{"arch": "unet", "model": "image flow-matching model", "dataset": "aerial photos of the United States (SatlasPretrain)", "train_examples": 101725, "image_size": 48, "horizontal_flip": false, "conditioning": "none", "objective": "flow_matching", "cond_dim": 192, "logit_normal_time": false, "norm": "groupnorm", "activation": "relu", "weight_standardization": true, "pixel_unshuffle": 2, "widths": [64, 64, 128], "blocks_per_level": 3, "scale_shift_norm": false, "attention": true, "upsampling": "pixel_shuffle", "init": "lecun_normal", "residual_init": "none", "optimizer": "muon", "muon_scale": "original", "lr": 0.014, "momentum": 0.95, "nesterov": true, "orthogonalizer": "newton_schulz_5", "adamw_lr_other_params": 0.0028, "magnitude_pruning": 0.7, "steps": 11200, "batch_size": 384, "epochs": 42.3, "lr_schedule": "cosine", "final_lr_fraction": 0.05, "warmup_steps": 560, "weight_decay": 0.0, "adamw_weight_decay_other_params": 0}
Rows from block 7 of a small image flow-matching model, named by matrix and row number. Rows with one number belong to one channel. Each number is 200 + 30 x the weight over its row's rms, rounded and kept within 0 to 999. All counts start at 0. After the name is the row's rms in percent of the matrix's.
After each channel's rows are labels from the 100 images, of 14848 (inputs lightly noised), where the channel reaches its highest value: "patch colour" is the nearest of a few named colours to the mean colour under the peak; "top examples" is what is common among them. Only what is clearly more common there than usual is listed. The data: aerial photos of the United States (SatlasPretrain). In brackets: how many of the 100.
# convs0: first 3x3 conv (model.mid.0.convs.0.weight, 128x128x3x3, standardized in use, each kernel summed), inputs 0-63
# convs1: second 3x3 conv (model.mid.0.convs.1.weight, 128x128x3x3, standardized in use, transposed, each kernel summed), outputs 0-63

convs0.111,127,219,190,154,201,214,200,199,188,229,228,167,179,200,208,223,215,246,181,181,159,213,156,165,227,156,241,208,180,191,160,187,209,254,237,179,224,191,255,158,231,174,187,191,190,202,175,216,235,231,194,219,231,210,222,205,209,187,190,202,192,234,274,183,233
convs1.111,228,187,220,198,220,145,224,189,169,255,200,163,208,172,230,207,175,203,205,195,255,231,184,267,195,230,203,233,203,163,201,142,209,234,235,207,192,197,217,258,200,233,204,207,231,200,145,189,233,174,196,194,165,156,212,192,233,216,200,226,187,186,162,240,220
patch colour: pink (37)
top examples: building (70)

convs0.71,100,188,240,122,182,192,197,181,188,192,180,186,185,190,170,185,205,204,193,225,169,163,192,149,252,231,147,200,209,189,219,209,129,144,196,220,178,221,190,227,193,148,214,285,188,251,217,194,302,189,202,232,161,197,219,206,227,273,240,202,181,186,169,199,256
convs1.71,076,186,200,234,216,255,198,157,226,189,200,221,167,241,188,200,267,234,135,210,208,138,215,153,158,202,200,197,241,207,221,213,200,223,173,199,227,204,169,229,193,200,200,200,259,200,212,226,181,246,188,188,185,227,149,170,125,200,200,199,188,185,203,195,163
patch colour: green (41)
top examples: crop field (38)

convs0.101,111,199,261,205,169,213,258,193,216,170,175,180,202,190,187,172,178,207,190,192,209,123,165,217,185,131,182,164,214,203,171,209,210,257,229,217,172,158,144,205,185,191,175,212,208,194,201,213,221,191,192,276,200,171,197,211,212,130,187,198,216,240,244,194,198
convs1.101,092,197,189,206,177,190,152,237,173,241,200,195,148,222,241,208,208,200,167,216,200,156,200,180,144,188,213,210,222,183,234,189,186,232,225,218,260,190,189,196,209,216,157,181,186,200,225,179,200,207,227,207,261,154,129,247,169,200,200,168,167,249,226,183,197
patch colour: grey (90)
top examples: building (67)

convs0.61,090,157,263,143,212,163,167,178,200,243,200,254,147,212,248,238,184,169,187,195,185,268,199,200,167,212,225,239,184,216,230,170,200,228,220,200,173,171,214,162,200,173,204,189,200,200,184,158,164,189,197,145,202,200,148,176,156,185,252,174,200,193,198,208,168
convs1.61,107,235,165,258,200,172,193,233,243,180,200,148,189,175,227,182,171,252,253,176,155,183,180,130,250,201,208,188,173,229,200,228,200,168,217,190,200,202,174,192,159,240,194,184,233,200,215,184,212,142,269,187,114,178,175,228,272,200,186,214,191,135,183,201,200
patch colour: pink (55)
top examples: building (69)

convs0.35,089,200,215,204,204,230,224,158,223,228,230,199,179,186,218,200,148,193,218,130,279,212,197,190,228,208,219,171,168,193,193,202,234,210,184,209,179,192,200,195,217,132,185,187,193,224,238,217,183,171,271,201,170,205,184,183,286,224,241,196,124,189,180,200,200
convs1.35,102,209,219,151,211,224,162,186,195,256,200,167,201,194,199,191,188,202,241,138,189,199,182,190,254,148,210,231,231,206,219,215,198,197,199,209,203,141,179,244,198,207,223,223,200,200,253,168,182,161,246,176,210,200,179,219,212,169,179,202,224,209,199,199,149
patch colour: pink (60)
top examples: building (75)

convs0.95,111,231,180,148,163,223,175,209,225,235,206,195,203,186,199,231,177,219,161,169,108,145,186,177,197,192,184,188,180,194,231,216,196,144,223,150,233,268,149,200,247,140,241,239,202,182,209,228,247,189,215,247,192,201,215,218,231,187,172,282,154,177,220,214,208
convs1.95,062,119,141,240,225,190,184,201,200,222,200,240,147,211,156,169,213,172,155,279,209,192,246,252,176,232,187,158,177,217,190,157,185,200,185,200,150,177,201,213,187,187,147,223,209,200,172,221,262,200,197,212,185,255,226,200,178,214,200,186,233,226,211,204,180
patch colour: black (40)
top examples: crop field (30)

convs0.113,090,218,146,265,233,200,221,227,216,168,169,192,216,236,259,196,241,221,212,215,197,219,192,188,185,211,216,215,166,189,251,186,186,181,143,221,177,250,164,185,209,154,227,155,232,256,210,235,216,182,147,189,179,147,170,191,237,202,226,200,172,217,184,187,196
convs1.113,075,224,158,179,188,126,138,262,178,200,200,167,171,180,188,235,181,199,216,178,208,191,188,223,222,200,159,220,212,224,202,234,185,200,228,184,164,208,224,202,191,205,190,229,175,200,146,141,170,235,182,174,196,186,177,194,188,239,195,232,212,197,149,233,115
patch colour: pink (41)
top examples: building (76)

convs0.120,115,142,190,193,229,188,209,139,197,193,186,167,159,190,261,175,214,250,246,200,176,224,246,275,202,169,200,215,220,200,193,201,233,177,196,205,218,159,188,220,211,161,176,226,226,211,183,189,214,164,163,188,154,154,263,227,255,162,255,206,246,198,264,204,254
convs1.120,090,243,200,192,151,196,176,214,214,134,200,230,215,257,205,192,186,143,306,222,190,175,186,183,193,172,214,261,204,199,217,275,200,232,225,163,201,227,247,176,191,200,209,200,156,200,225,216,203,208,193,193,228,188,231,202,220,208,195,135,161,158,202,251,147
patch colour: grey (95)
top examples: crop field (33)

convs0.74,068,200,215,230,220,246,230,227,172,211,193,227,231,235,187,203,215,231,230,200,215,245,200,247,200,214,196,200,235,200,200,200,217,213,196,231,237,171,197,185,183,189,209,192,234,186,200,217,217,224,278,136,184,190,169,187,128,205,109,226,272,183,225,184,235
convs1.74,141,178,200,127,186,279,187,209,162,254,190,145,196,195,243,223,205,207,207,242,171,191,226,175,210,222,167,222,178,151,169,156,177,240,194,271,210,212,160,172,168,252,184,145,171,200,178,170,155,197,170,121,166,220,212,183,214,223,196,193,212,192,175,183,200
patch colour: pink (75)
top examples: building (67)

convs0.19,089,233,228,286,185,210,282,186,207,223,205,157,186,188,200,199,189,196,231,219,218,188,184,191,200,200,235,186,179,214,195,200,244,125,117,217,187,241,133,208,200,171,196,195,210,218,200,187,183,199,223,178,187,193,219,175,196,157,242,174,177,204,212,185,220
convs1.19,128,101,236,217,213,200,176,223,173,221,200,167,204,222,228,207,219,194,221,221,198,177,206,207,212,165,172,187,221,136,173,191,180,189,210,227,173,177,276,200,194,216,180,178,170,193,197,174,161,192,204,155,193,200,214,226,154,238,170,215,236,208,172,185,140
patch colour: pink (68)
top examples: building (68)

convs0.53,112,211,185,217,222,188,161,271,268,179,201,247,172,190,195,224,229,231,152,194,195,225,209,208,206,189,206,173,229,213,212,193,200,173,238,187,180,216,235,210,211,154,227,208,169,151,213,169,229,191,210,175,187,182,232,188,167,175,199,185,129,238,209,224,224
convs1.53,110,260,204,257,209,205,230,269,193,229,200,162,189,227,204,183,168,201,206,175,194,196,171,180,236,184,193,149,101,212,181,222,209,224,147,242,180,206,177,148,193,195,239,196,224,194,223,225,139,233,244,199,177,186,214,198,262,182,193,186,219,181,183,201,187
patch colour: pink (70)
top examples: building (81)

convs0.59,098,197,154,191,228,223,209,310,183,179,242,269,277,224,210,211,200,213,183,200,200,176,211,218,221,193,141,190,245,186,215,200,216,184,203,189,232,200,188,223,200,176,216,200,228,203,222,200,200,178,249,144,240,225,196,222,165,208,149,188,138,166,215,221,133
convs1.59,102,165,200,158,186,252,219,221,235,192,200,171,200,167,187,231,165,189,200,206,191,180,244,200,215,210,200,143,178,232,242,172,214,198,213,200,202,165,117,147,200,200,232,178,198,200,181,233,190,200,248,188,256,169,225,131,192,132,200,206,203,207,95,250,200
patch colour: black (80)
top examples: crop field (31)

convs0.33,110,195,200,129,229,206,200,248,174,220,209,203,181,265,218,251,225,259,166,200,170,188,160,200,197,200,135,210,210,189,224,227,228,200,177,198,212,180,129,243,232,134,253,212,210,154,209,200,213,243,212,188,208,200,248,200,215,210,148,205,132,200,196,175,200
convs1.33,037,220,200,237,200,205,255,254,243,200,200,154,182,175,200,200,264,147,219,170,183,186,230,152,225,200,200,151,158,252,173,262,200,200,177,200,191,224,249,198,200,200,277,200,176,200,224,236,200,234,240,200,178,208,252,200,200,161,200,237,136,238,200,203,200
patch colour: black (33)
top examples: building (73)

convs0.9,055,200,299,217,200,200,217,240,200,210,200,187,164,200,219,200,200,200,227,183,213,199,200,200,200,200,234,200,213,236,200,186,200,200,200,162,194,210,173,200,200,184,276,268,202,200,200,171,219,221,201,230,168,200,248,182,185,238,235,250,186,182,239,163,214
convs1.9,158,211,233,142,181,203,198,169,173,239,184,184,210,196,248,207,251,187,218,214,163,185,181,179,179,238,159,220,138,223,223,170,173,218,193,241,181,174,177,204,166,260,178,148,161,184,173,209,198,164,220,146,181,189,200,239,171,233,146,243,237,203,171,210,181
patch colour: pink (69); white (25)
top examples: building (67)

convs0.70,095,212,126,172,200,201,201,225,241,183,193,244,158,195,175,222,199,224,218,149,239,165,199,201,217,266,191,184,226,205,173,169,200,235,209,228,217,165,239,191,156,244,189,200,198,210,219,190,219,173,149,150,213,216,255,194,232,245,129,178,136,187,170,156,193
convs1.70,058,203,214,175,200,167,200,214,202,254,200,227,214,217,181,153,205,196,232,153,184,200,206,216,200,255,200,200,224,223,190,160,206,226,215,200,182,231,223,161,200,200,200,200,215,200,190,195,172,200,286,185,219,188,100,182,183,189,200,200,219,206,230,230,200
patch colour: pink (58)
top examples: building (77)

convs0.32,096,217,190,178,205,214,154,289,238,167,200,214,204,206,176,262,181,189,177,234,163,137,155,152,240,166,152,230,213,223,213,219,242,231,217,169,215,189,235,199,199,211,231,175,178,212,212,179,153,214,220,145,213,217,169,200,221,163,258,156,274,243,168,193,139
convs1.32,079,171,219,181,187,176,222,251,223,202,200,156,218,194,179,200,213,281,166,198,200,251,259,157,180,231,170,146,182,132,280,179,167,218,195,194,226,208,189,173,200,200,248,218,197,200,185,224,200,194,244,186,214,212,198,200,191,181,194,188,202,200,216,173,212
patch colour: pink (30)
top examples: building (72)

convs0.54,105,157,148,177,218,188,194,319,210,169,196,193,243,163,210,189,224,253,148,189,150,226,163,195,203,229,182,231,206,174,208,207,210,177,216,179,193,137,181,217,200,214,252,184,212,213,212,194,204,205,281,132,200,193,238,220,200,246,201,180,130,204,188,193,178
convs1.54,110,206,224,214,175,245,284,163,217,205,212,208,203,186,184,186,255,160,156,232,197,228,181,188,257,211,219,235,164,248,211,179,215,216,206,200,191,228,248,141,200,207,239,186,228,191,238,222,196,207,279,200,200,141,181,192,198,177,199,172,176,183,177,230,216
patch colour: black (77)
top examples: crop field (37)

convs0.106,102,201,202,185,185,185,138,204,221,216,149,236,200,211,207,214,218,218,200,169,188,216,191,197,254,202,182,203,212,176,254,200,183,210,210,156,161,207,228,197,202,168,193,238,267,192,216,171,216,158,85,256,200,175,237,187,177,291,235,162,193,200,238,166,141
convs1.106,093,230,225,194,230,194,214,207,199,208,200,194,229,152,187,201,205,227,165,268,188,165,207,133,198,200,200,172,177,245,182,187,200,163,177,188,188,273,170,169,207,217,208,200,190,200,209,235,232,212,254,170,221,200,222,184,187,170,193,303,232,231,174,100,189
patch colour: pink (42); white (26)
top examples: building (71)

convs0.79,100,172,209,139,176,202,189,187,199,238,151,181,225,204,194,177,213,223,171,188,226,225,259,238,236,276,189,247,154,164,212,211,156,166,213,166,188,249,148,201,215,157,249,200,198,169,216,209,185,225,216,268,179,176,228,206,229,225,215,170,209,152,230,174,219
convs1.79,096,200,210,199,200,138,200,149,200,172,200,250,224,235,200,202,222,195,141,223,192,141,155,116,174,190,242,182,171,195,157,194,170,205,224,190,204,177,225,170,183,215,193,232,217,200,220,235,221,229,146,192,223,262,150,186,214,193,195,168,153,191,226,233,273
patch colour: brown (62)
top examples: crop field (26)

convs0.18,100,203,198,232,170,208,212,208,201,135,202,177,217,203,190,160,224,200,223,201,208,243,200,162,184,131,234,237,236,168,233,208,209,189,211,200,184,185,256,249,157,246,232,225,184,202,200,273,159,194,229,122,186,200,162,242,167,234,267,202,216,178,167,203,143
convs1.18,081,186,183,164,183,292,200,243,185,215,200,181,238,192,191,199,164,219,185,197,160,160,206,246,266,234,200,183,233,286,240,202,180,195,143,170,214,217,185,191,211,200,219,213,230,200,208,196,230,235,189,211,234,156,284,200,184,187,200,199,135,161,184,244,191
patch colour: grey (87)
top examples: crop field (31)

convs0.112,127,164,151,197,208,209,158,184,206,184,215,169,151,97,181,158,214,215,213,212,199,180,146,229,184,203,225,229,138,196,159,240,193,200,199,185,272,183,165,174,209,208,268,231,217,182,232,208,248,206,173,169,216,230,254,221,202,209,206,214,180,238,245,176,233
convs1.112,091,229,216,181,206,185,162,127,252,167,200,135,200,249,200,226,249,205,93,184,178,205,223,268,147,211,207,260,178,232,227,205,190,216,220,165,178,200,191,230,207,184,169,200,265,200,197,212,281,245,187,218,210,219,239,176,225,226,194,169,179,180,205,206,259
patch colour: pink (41)
top examples: crop field (29)