{"arch": "unet", "train_examples": 101725, "image_size": 48, "conditioning": "none", "objective": "flow_matching", "cond_dim": 192, "weight_standardization": true, "pixel_unshuffle": 2, "widths": [64, 64, 128], "residual_init": "none", "lr": 0.014, "magnitude_pruning": 0.7, "epochs": 42.3, "lr_schedule": "cosine"}
Rows from block 7, named by matrix and row number. Rows with one number belong to one channel. Each number is 500 + 50 x the weight over its row's rms, rounded and kept within 0 to 999. All counts start at 0. Numbers have three digits each. After the name is the row's rms in percent of the matrix's.
# convs0: first 3x3 conv (model.mid.0.convs.0.weight, 128x128x3x3, standardized in use), inputs 19-37, a 3x3 kernel for each
# convs1: second 3x3 conv (model.mid.0.convs.1.weight, 128x128x3x3, standardized in use, transposed), outputs 19-37, a 3x3 kernel for each
convs0.64 102:359500500500500500500500577500625500565500565500400500500500386500500500500500573500500500614561537590500500619500417571559500500500500500500500500500500544500500500500417605500374500399372500500576500500500455500500574500500500500500448500500500500500500399500500500500500442500500545500500444564500454500500500500560435500500500563500500573406398500500570500500541500500500593392459585500500665500364500500500500555500500500500500500500579500370401579500500695690613452402400500445500600500500600580500500500451
convs1.64 096:500500500500500410444421500500399323609423581500500500579551401500500500624434500433500598500500606606405404500500500500500445500500500500500500500500500500500500500500500500500500500617500500500500500602500355500500500500500500596500500635500388500500562605541500500582500540362437500500436500633500447500500437500500500500428426500500500500500500592500500500500500500500616500500540500500500500500573500500500397500500453500500500500500500500500450500500500500393500619500575500500628601561500541500500500500500
convs0.65 085:500500500500372500607500500558500500500500500389500401500500500500500500500598500500555500443500500500500500500500419500500436500402425500500448350500500395500554500500500500632500500500500500437415500500582500500500500500500500365500500500557500500500500500500446500500500500500560500500500416500553500500500500426570500500500500432666500500500500500500500500500500500586500554500567500500598544500579500500500500566500500500500500562500612500500500500627500500500582500394500500500661500500500500500385500500500
convs1.65 100:500500500500500500500464500500500500500500500500500500413500500500500435500568582567500500500500500561500546500500500500500572500500500500500500500500611500500597500500369500500500500600500387441500500500500500500500500500442341405500500500500500500581458500500500584469500500500500500500500500500500500500500500500433500457500500500500500500426442449500590575500500500500500500500500500587500500500500500500465481500590500500500500500500500500397398500500450500500500565500341597500500430500500393625500409500500
convs0.66 108:579500575500500500500500500443500561500557500448500500500500500424378500389500500417402500559500500500500569500500500500500500500500500500429500419500500595500500500500500500500500500500500500412500551500429500500418500500500429500627500500588500431428500500413500500500580500430500500500500402500500448500500500500500500500401500500500419500500435500500500500500500500500500500500500500590500634553500500500500558500450544500500596500500563500545602629500500500547588500437500628500500500500669500500500500500609
convs1.66 093:457500500500500500500567449445500500500500500500500500563500500500384446500389394500500500500500500500500500500500500500614500500500500500500500500500437500500500500500500500500500500500500500564500594607561500500500500500500437597500500500500500500500500500500426624500377500500585442449500365452500500628500500500500500500500500500561583500569500500500500500500500500500500500500601500500565582500500500500435550500500500500500500500500500500567500500500500500500500500299500458500500375500376500500403500500500
convs0.67 078:500585500500500500500500500500500638500500500500332500500500593500500500500500500500500573500500500500375500500500500500385405500532500500500500500500500500500500500383500500500500346500500500500500437500500500500500500500500500500500584500500500436405500500500500500500500500500500500500500500500500500500500451500500552500575500500500500420500500378500500500500500608500500500500500646603500664500394692500500500500500500500500500500500500500568500500554500305500500411500589500500500500500621500392500500382500
convs1.67 126:500500500430500500453500455500527500500500500423456500500451550500500500446500500500500500378500414500500500500500500564599500500500500500500500649563570558500500500500500424371422500397500500500500544500500500500500423500449500500398607500343525500414500455550500307426557596500500500388425500500500429500500500500500396500562500500500500500500500500500500599500500500500500500500500500500500600559500442500445500500500578500500600426500385500500500500500437583477500593500604500500637562614500500500500500424451
convs0.68 107:500500500500500500573500500383408463500631500500500500500500500670500500500500589500435583500500594500500500500500500500500500500500500500558500500428500500397500500500570500500591500435430500500500500574500415567500500415500500500500500500400422500500500598562500500500500444500500500500461500500500500500500500560500500500588436424500500500657443500500500394500500500500435547587500450500500448500500500500500415500500433500500500500573500500427500447585392354500500500500500500500500500500500500500500556500500
convs1.68 110:500500500466500500419440500500500500430500406500595500419500500369500433500500371579500413500500445500500500500500400500429451500500407577500500500500617500500625500500500500500500500500500585500500612666657630500608500500568500628500500500500500500500500500500500432500540635415500589500500500500500500500429500500500500500500500500544571500500500500500500500500500500500583333500500441620604500500500456571500449500500500552500570500500379500500500577500500500500500552500500500500500500500500561500500591659500
convs0.69 092:500500500500376420500500500500500500375500500500500500609500500500681574500630500500573500437500357500555385500500405500567550500500500500500500500500420500500500500500561500500412500500500500500575500428500570500500500651500500500608500500500500399500374500500559500500500500500500500500500580500500500500500500572438570500500500500500500575571619440500500500500500500500449500621500613557500500405500401500385500500500377500500420500500397500500443500500500570594436500341426500500500500568625500580500500599500
convs1.69 103:500539500500556500500580500500500500500500500500555362617613394500605500500500500500581577500500500500500500500500500500500346500620500500500393500500500537500500500569500500500500500600559500439500429500500374500500500500500360563500462627616500500609500500500500500500500638500500500500500566500451500500445500500500500500500574500500500500500562620500557500391500500500447500500500500430500500500441500500500500557500500500500408500500500423500500500500436427500361630500500500500500500500500452434500429606639
convs0.70 097:500500583500547500594500500500378500500375500500390651500500500500500625500368500500500557542500500500500409500579500500500500548500470500500500678500622587500500500500500500449500500500500500440439500567500375500586500500591500559500500500500500500500500563500465500500424500419500500500500500500500551500500388379500500500500500500500500500500500500500500500554500575576500500500500500552500500500500500500500500500500500610555500546500500500500500500555500500500500388500500500500408500430655589500500552500500
convs1.70 061:404500500500500500500500500500500500500500500500500500500500500592500500500500447500500500500500500500500594500500500500500500500500500642500566621500500602399500500500500500500500500500500500500500500500500500500500500500500500642500500500500500500500629500369641500500500500441500500500500500500500500500500500500402500359500500432500500500603500500500500500500550500604500500500500500500590500500500500500500500500500500500500500500500500500500394500500500500500500500500568410500710500500551664500424500500500
convs0.71 109:500500500500381500500500450434626406432500429500607360456500500500500500500500500609500450500500440288500435500545576500593500500500572500590500500579500500500500411440447500412500500500500444500437559500500500558500442567438500570500500598433500500500438500500500500500604500500447500593500462500500453500570500434500542553420500500412500392500445444500534408441451439500500418500620388500566500500403500500500500566500500500500543500500500500448441415576500500500500500500437628500549500500500448500500500500500
convs1.71 074:500500500500500500500500549500500436500500500383380397500400500585500568500500548568500500500500395500368363500500428500375424500500500587420500574500500500429500500500500500500500500500500415500500500500500562500500500500500574595500500598500543500500500500500500500500398551581500500500500608500500500500599572415500500500500500500500500500500500500500575500500500500500572500500500500500425500500500399500500500500427500500500564500500500500500500676500500500420500500500500500500604390411500500500500500500500
convs0.72 106:500500500500500590500462500408500500500347500500500500500563500613431548500500500500500500500500500500424500582500558461380500500500500500500500563500623500500500500500424591500454408500466500500500420448500415500500500393545500500404500573500500500595500456500500500500500500419500445500500545500564500500500500500500500452594500500439387569500500500500559500500500500500500500570500500376500440500439500500500500500500500500619500500573575500500500610438500625500556500500500637500500500500618500500500463500436
convs1.72 082:500554500437568559451440456617414500500500500500500500500500427600585594500500500500500442402500500404500500500500500500500500500453446500500500393500500429500591500500500500500500500444500500500500580450500500500443500500500500580500500558500409500572500500500500433500500560380567599500614500500500500500500500500426500500500500500500500500500402382369416500500500500500406416500500586500500500500500427500500500500500597500500500333500500500500500500500500557432586500572500500587588417500432660672425500379416
convs0.73 111:403500500500426500500500551500500500500500500500500500500576500500500500439380500414610559500500500553500500500500500579500500587617413500621547567586554427500500344500500500500500500500500463500500432455573500455500500500500500361500500500579500500458500500500500500500567554500500500500500452500500534454591500500459500500500500500500363404421500500547500500500404500500500394500500342500553354500500423500500500500500450447404500403500588563500554626500565500500541443500500500500500500500500500500439500500500
convs1.73 091:500500500500452500500500500500500500428500500500500375636500500418500500500445500606500500500500500413500500500500421500444500500428500500500573403500500429417500500500500500500500500545578431500500588500500500549500500500500450404500397500443500500500500500439500346500567500588500500443396424500568379500500578598500591500500500500561500500500500580500500500500607500403500500580455500500500500500500500500500500500500500500416500434500414500500500500500500500385500449429610348453500500500500404500500500605570
convs0.74 072:500585500500500500500500500500451608500500625500500571500500500500500500500500500500571691500500500500500500500500500500500500500500500500500500500500500581500500500500666364500601349500500500500500500500500500500500500500412623500500664500500500500500500500500500500500500500500500500500500500500500500500500500500500500500500500598500500500500500500500500573500500500500500500500500636500500500343403597576500500500500500500500600500416581500500500500628583386358500500500500500500591500416500500500500500500565
convs1.74 143:500500500442500500379500500500500500588500500440500417500610500500553500500500500452500569424500500399500500500561500431571500500500500558500435644500500500500500500588500444500413414434500500500500500500500500585551500356474593500392643500403500403500550393520417409500500458500500500348409589500407500500433383500500500500471500500449500500500436500500500615500500500583600450446500564454500500500500500588500560500549539538590580500500394500605531532500500431456500500500578565500546500500387500500500454446463
convs0.75 107:500546568500500500500500500500595500413500395500500427447441500408444413500449500454460500500500500542500500500500500500500568436500500593418500500500425535439500500500500500500500500500500450450429500500410448500500442500500399500564461540433500500500500500500500500500500572500500500500500500500500444500500500500500500500500572500500500500570500500500500500500554500500500457500500440500573500586500500500500500586632500500500500500500500500442500500545572500594500591500616500500500605595669500500500417388500
convs1.75 096:500500500500500500500520541500500500417500500500500500500588572632500500500500595470500500500500500500356500500500500500500500500500500331430500412406500447500500500500500500500500500553500500500500500500379500437384632500358500500500500500500500500582500427597500500500500567500500386500500500576426500394500582415500500500500500500500395500500500533500500500500500500500500500500500500500418500500421422500500500413598500500500500500500500500500500500404500500500567619582500500500500381379368500500500500500500
convs0.76 075:500500500500500500400500500500500500405500500653600500500500500500500500500500500500500500500500500500574500500500500500500500500500557500500500500500500419500500500500500500500500636646500500500500500500577500450607500500500500500500500500500435424500500500500500500500500500500500500500610500500500500500500500426500565500500500500372500500500649500500500500500500428500500567500500500500500398617654500500500500500500500609592500500500500500500500586500500571500500500500500500442500403500500500390500500500602
convs1.76 133:500500531500500500572541500500500593365393423578442500388425500569573500500500500428500500500500393500500500500500500500500396413419500399348500402500500500500500545500500500550500500500500500500500500500500500500424500590500448458500415500500500500500550500500500545500500450500500423500455444500500500500590500500500500408500500500500500500500500561421500478500500500558500500500500500500500573419500616478431436542500500529500500500500500500581500568550500500500500500500500369426440500500408500616500543500500
convs0.77 099:500500417500500441500500500500500439412500500500598500616500431419500500500500500500500500500500500559500500398500500500500394567500421500565578500545622500590500500500500500500500500500500500500596500500500500500500331415500500429500500500500455500500500404500500500500500429500500500500421500500456500450500500441500431360500500500583429420500500500500500500550500500548500634500500462591652453686500500500500373425500578500500414555579443500584500442500500500582656622500500349361500500500500603553500500500541
convs1.77 109:592500500500568500500500500500500500500500500500500448500591500420500500500500500500500613593500614623419500424500425603500500500500500443500500500500612500500590500500500500500569597646500541500536500412543500500428500500500500556647500415500500500432500500402500526500500500444500500500500500500500500500500500422500500500500550500500416500500599500500500500500500500428500500500500448500500500382500500406500500500500458500500500500500500500500500563500570500500500500662456356500425500500500402500463500500500
convs0.78 099:500500500394500421500500500500417429389500500461591408500500500500500412500500579500500568500500500448500500416500500500500500500500401441500500500566500500500500500500500500500707500500592500500500567500564500394500500500458500500373599580500500500500500500557340500500592500418500500500500500500500646500500500500500571443500500428500500500394500500500500429500500500500500500500500425500620632456500500500500500500500500500500500500500500441500500500500500500500500500361500613500500500500500445500500500500500
convs1.78 090:500500500500500564500561500500500500500631500588553500415500500500500500373500500567500500527500421500500605500540500500500500500435378500594586500500592500500618500500500500500500500500500500391500500674500500500555500500429500500500500500500500500591500500500500402545500500500594500500500375500500500500500500383500427500424500500500500500500460500500500500500575500500500437500500500420500500401424500500608455500500500500500553500500500550500500500500500374419549500500500627500500560500500575591500553441569
convs0.79 108:500500500642500500500500500576500500447625500544444500500500500655500500594574500500554500500553500500603500500500500500602500595500500578606500573601565409531553500346500500500500592500500500500612500500566500500580500500417500431500500403500500464500449500500392500500500500500500500566500500500500500500500500500559500500441500446500500445500500428500500500500500500434380500500500500500431500637500500500569500432500500316500500541500445500500500500500449500500596500571500500597500441500416500436500500500420
convs1.79 099:500457462500559470500500500500392403500500426500500417500580542411351399500441500500393425500445374500462388500500500500500414429500500500500500500500500500436500500500500575500500560500622407500500399521560500500500500500500390435500500500500500438500606500500500500424397500500500417500421500500556405500500500500500500500500461500500461444448500500500500500500558591382500500500572500500500573500500500500500500500500500500500442390500500500500500500500634500559372500500321608500500500500500500500558361598634
convs0.80 100:613500500500500500572500500500500500427500500500500411556500500500573500500500500554500422609500500542500554500500500500500500500500500500500500500500500438500500407500500500500399395436406560500500500500500428500454500500500500500500500500500500500500500500500350500500500561500500500500500500500500560500500608592500574578500500500500500597500500612500436414596647500500500435500500500453578500500500562500424500500500500500500500500500500425500500500500414500554500567500593500601500448500396500500500500500500
convs1.80 101:500552500500455500500500500400500500358500500500500500500576618500564629500457449500410500500500500500500500500500344500500500605500583500500500500500500500500500500500500500500500500500500500500435553500374500453500500500500500500500500500500500425411500500500578500500500561387439500500500500500375500500500426500422500500500463461500391500419422500500500411584500500432500500500500500500433500422500458500500500500500500500500500500500500571625601658500500500428392565434460500500500500500372500555373500500500
convs0.81 097:500428663500500500500500569500500387376500420500500500500394500500500570500630500500393500500500500500434368500500500500594500500500500500500500500559500500636500500500365500377500500500500500500500500500426500500500378388500500500500334409634500500500500500500500500500500500500500436500500500500500500500438500559500573500603567450500448500463296401562500500570416582429581500500431500500500500500500500500500453539436500500500500500500500412559500500444500500500500500672500500500500456500449500579500500500500
convs1.81 085:500568500500574500500500443500500678500500500415500500500566500500429580388422500500500500546500500548542500500500500500500500576567456458444500500423500500500500500500500500500500500500500500429500572500573500500500500500500430500592500500500500500553544500560500597500500500500500500500569594500500500500540500435500500568549563500442500500500500444500500427500500451500500500500500500413500500500564555500447500500430500500500500500500500589432500596500500500500500500500412500500500571500500500500500500500500
convs0.82 109:500500500500500500562500426500532663500500500403430500500500500500599611649500500427443547500500387606500500500588471500500500500500500500500500500500406500500500500500500500500430500449500565460429436500500424500500609608555384593500445375500500580500500500500500500500456500500500562555500500500500500500500500500552537500500500500500500500500500500500500500500500559500500500450500500604500500500577500500500551500577500500571574500500500500592500422500581500500387500500575500500500500500542433500545500500500
convs1.82 102:500500500500547500500500500376436500327411500406583500617500442416500500500414438500500500500440443446415410613500500500500500500500417500500584500500609500500399500500500500500500500500500537350423500395500581543552500500419430500500500500500500500500609500632500500500434500500401560500413500587500500500373500412500500500578500500500500453500500500500500500500500500399500500500500500500500500392500420500500500500500500384500598500500500500641500464500568607596500550500500434500500411397620657500500500500500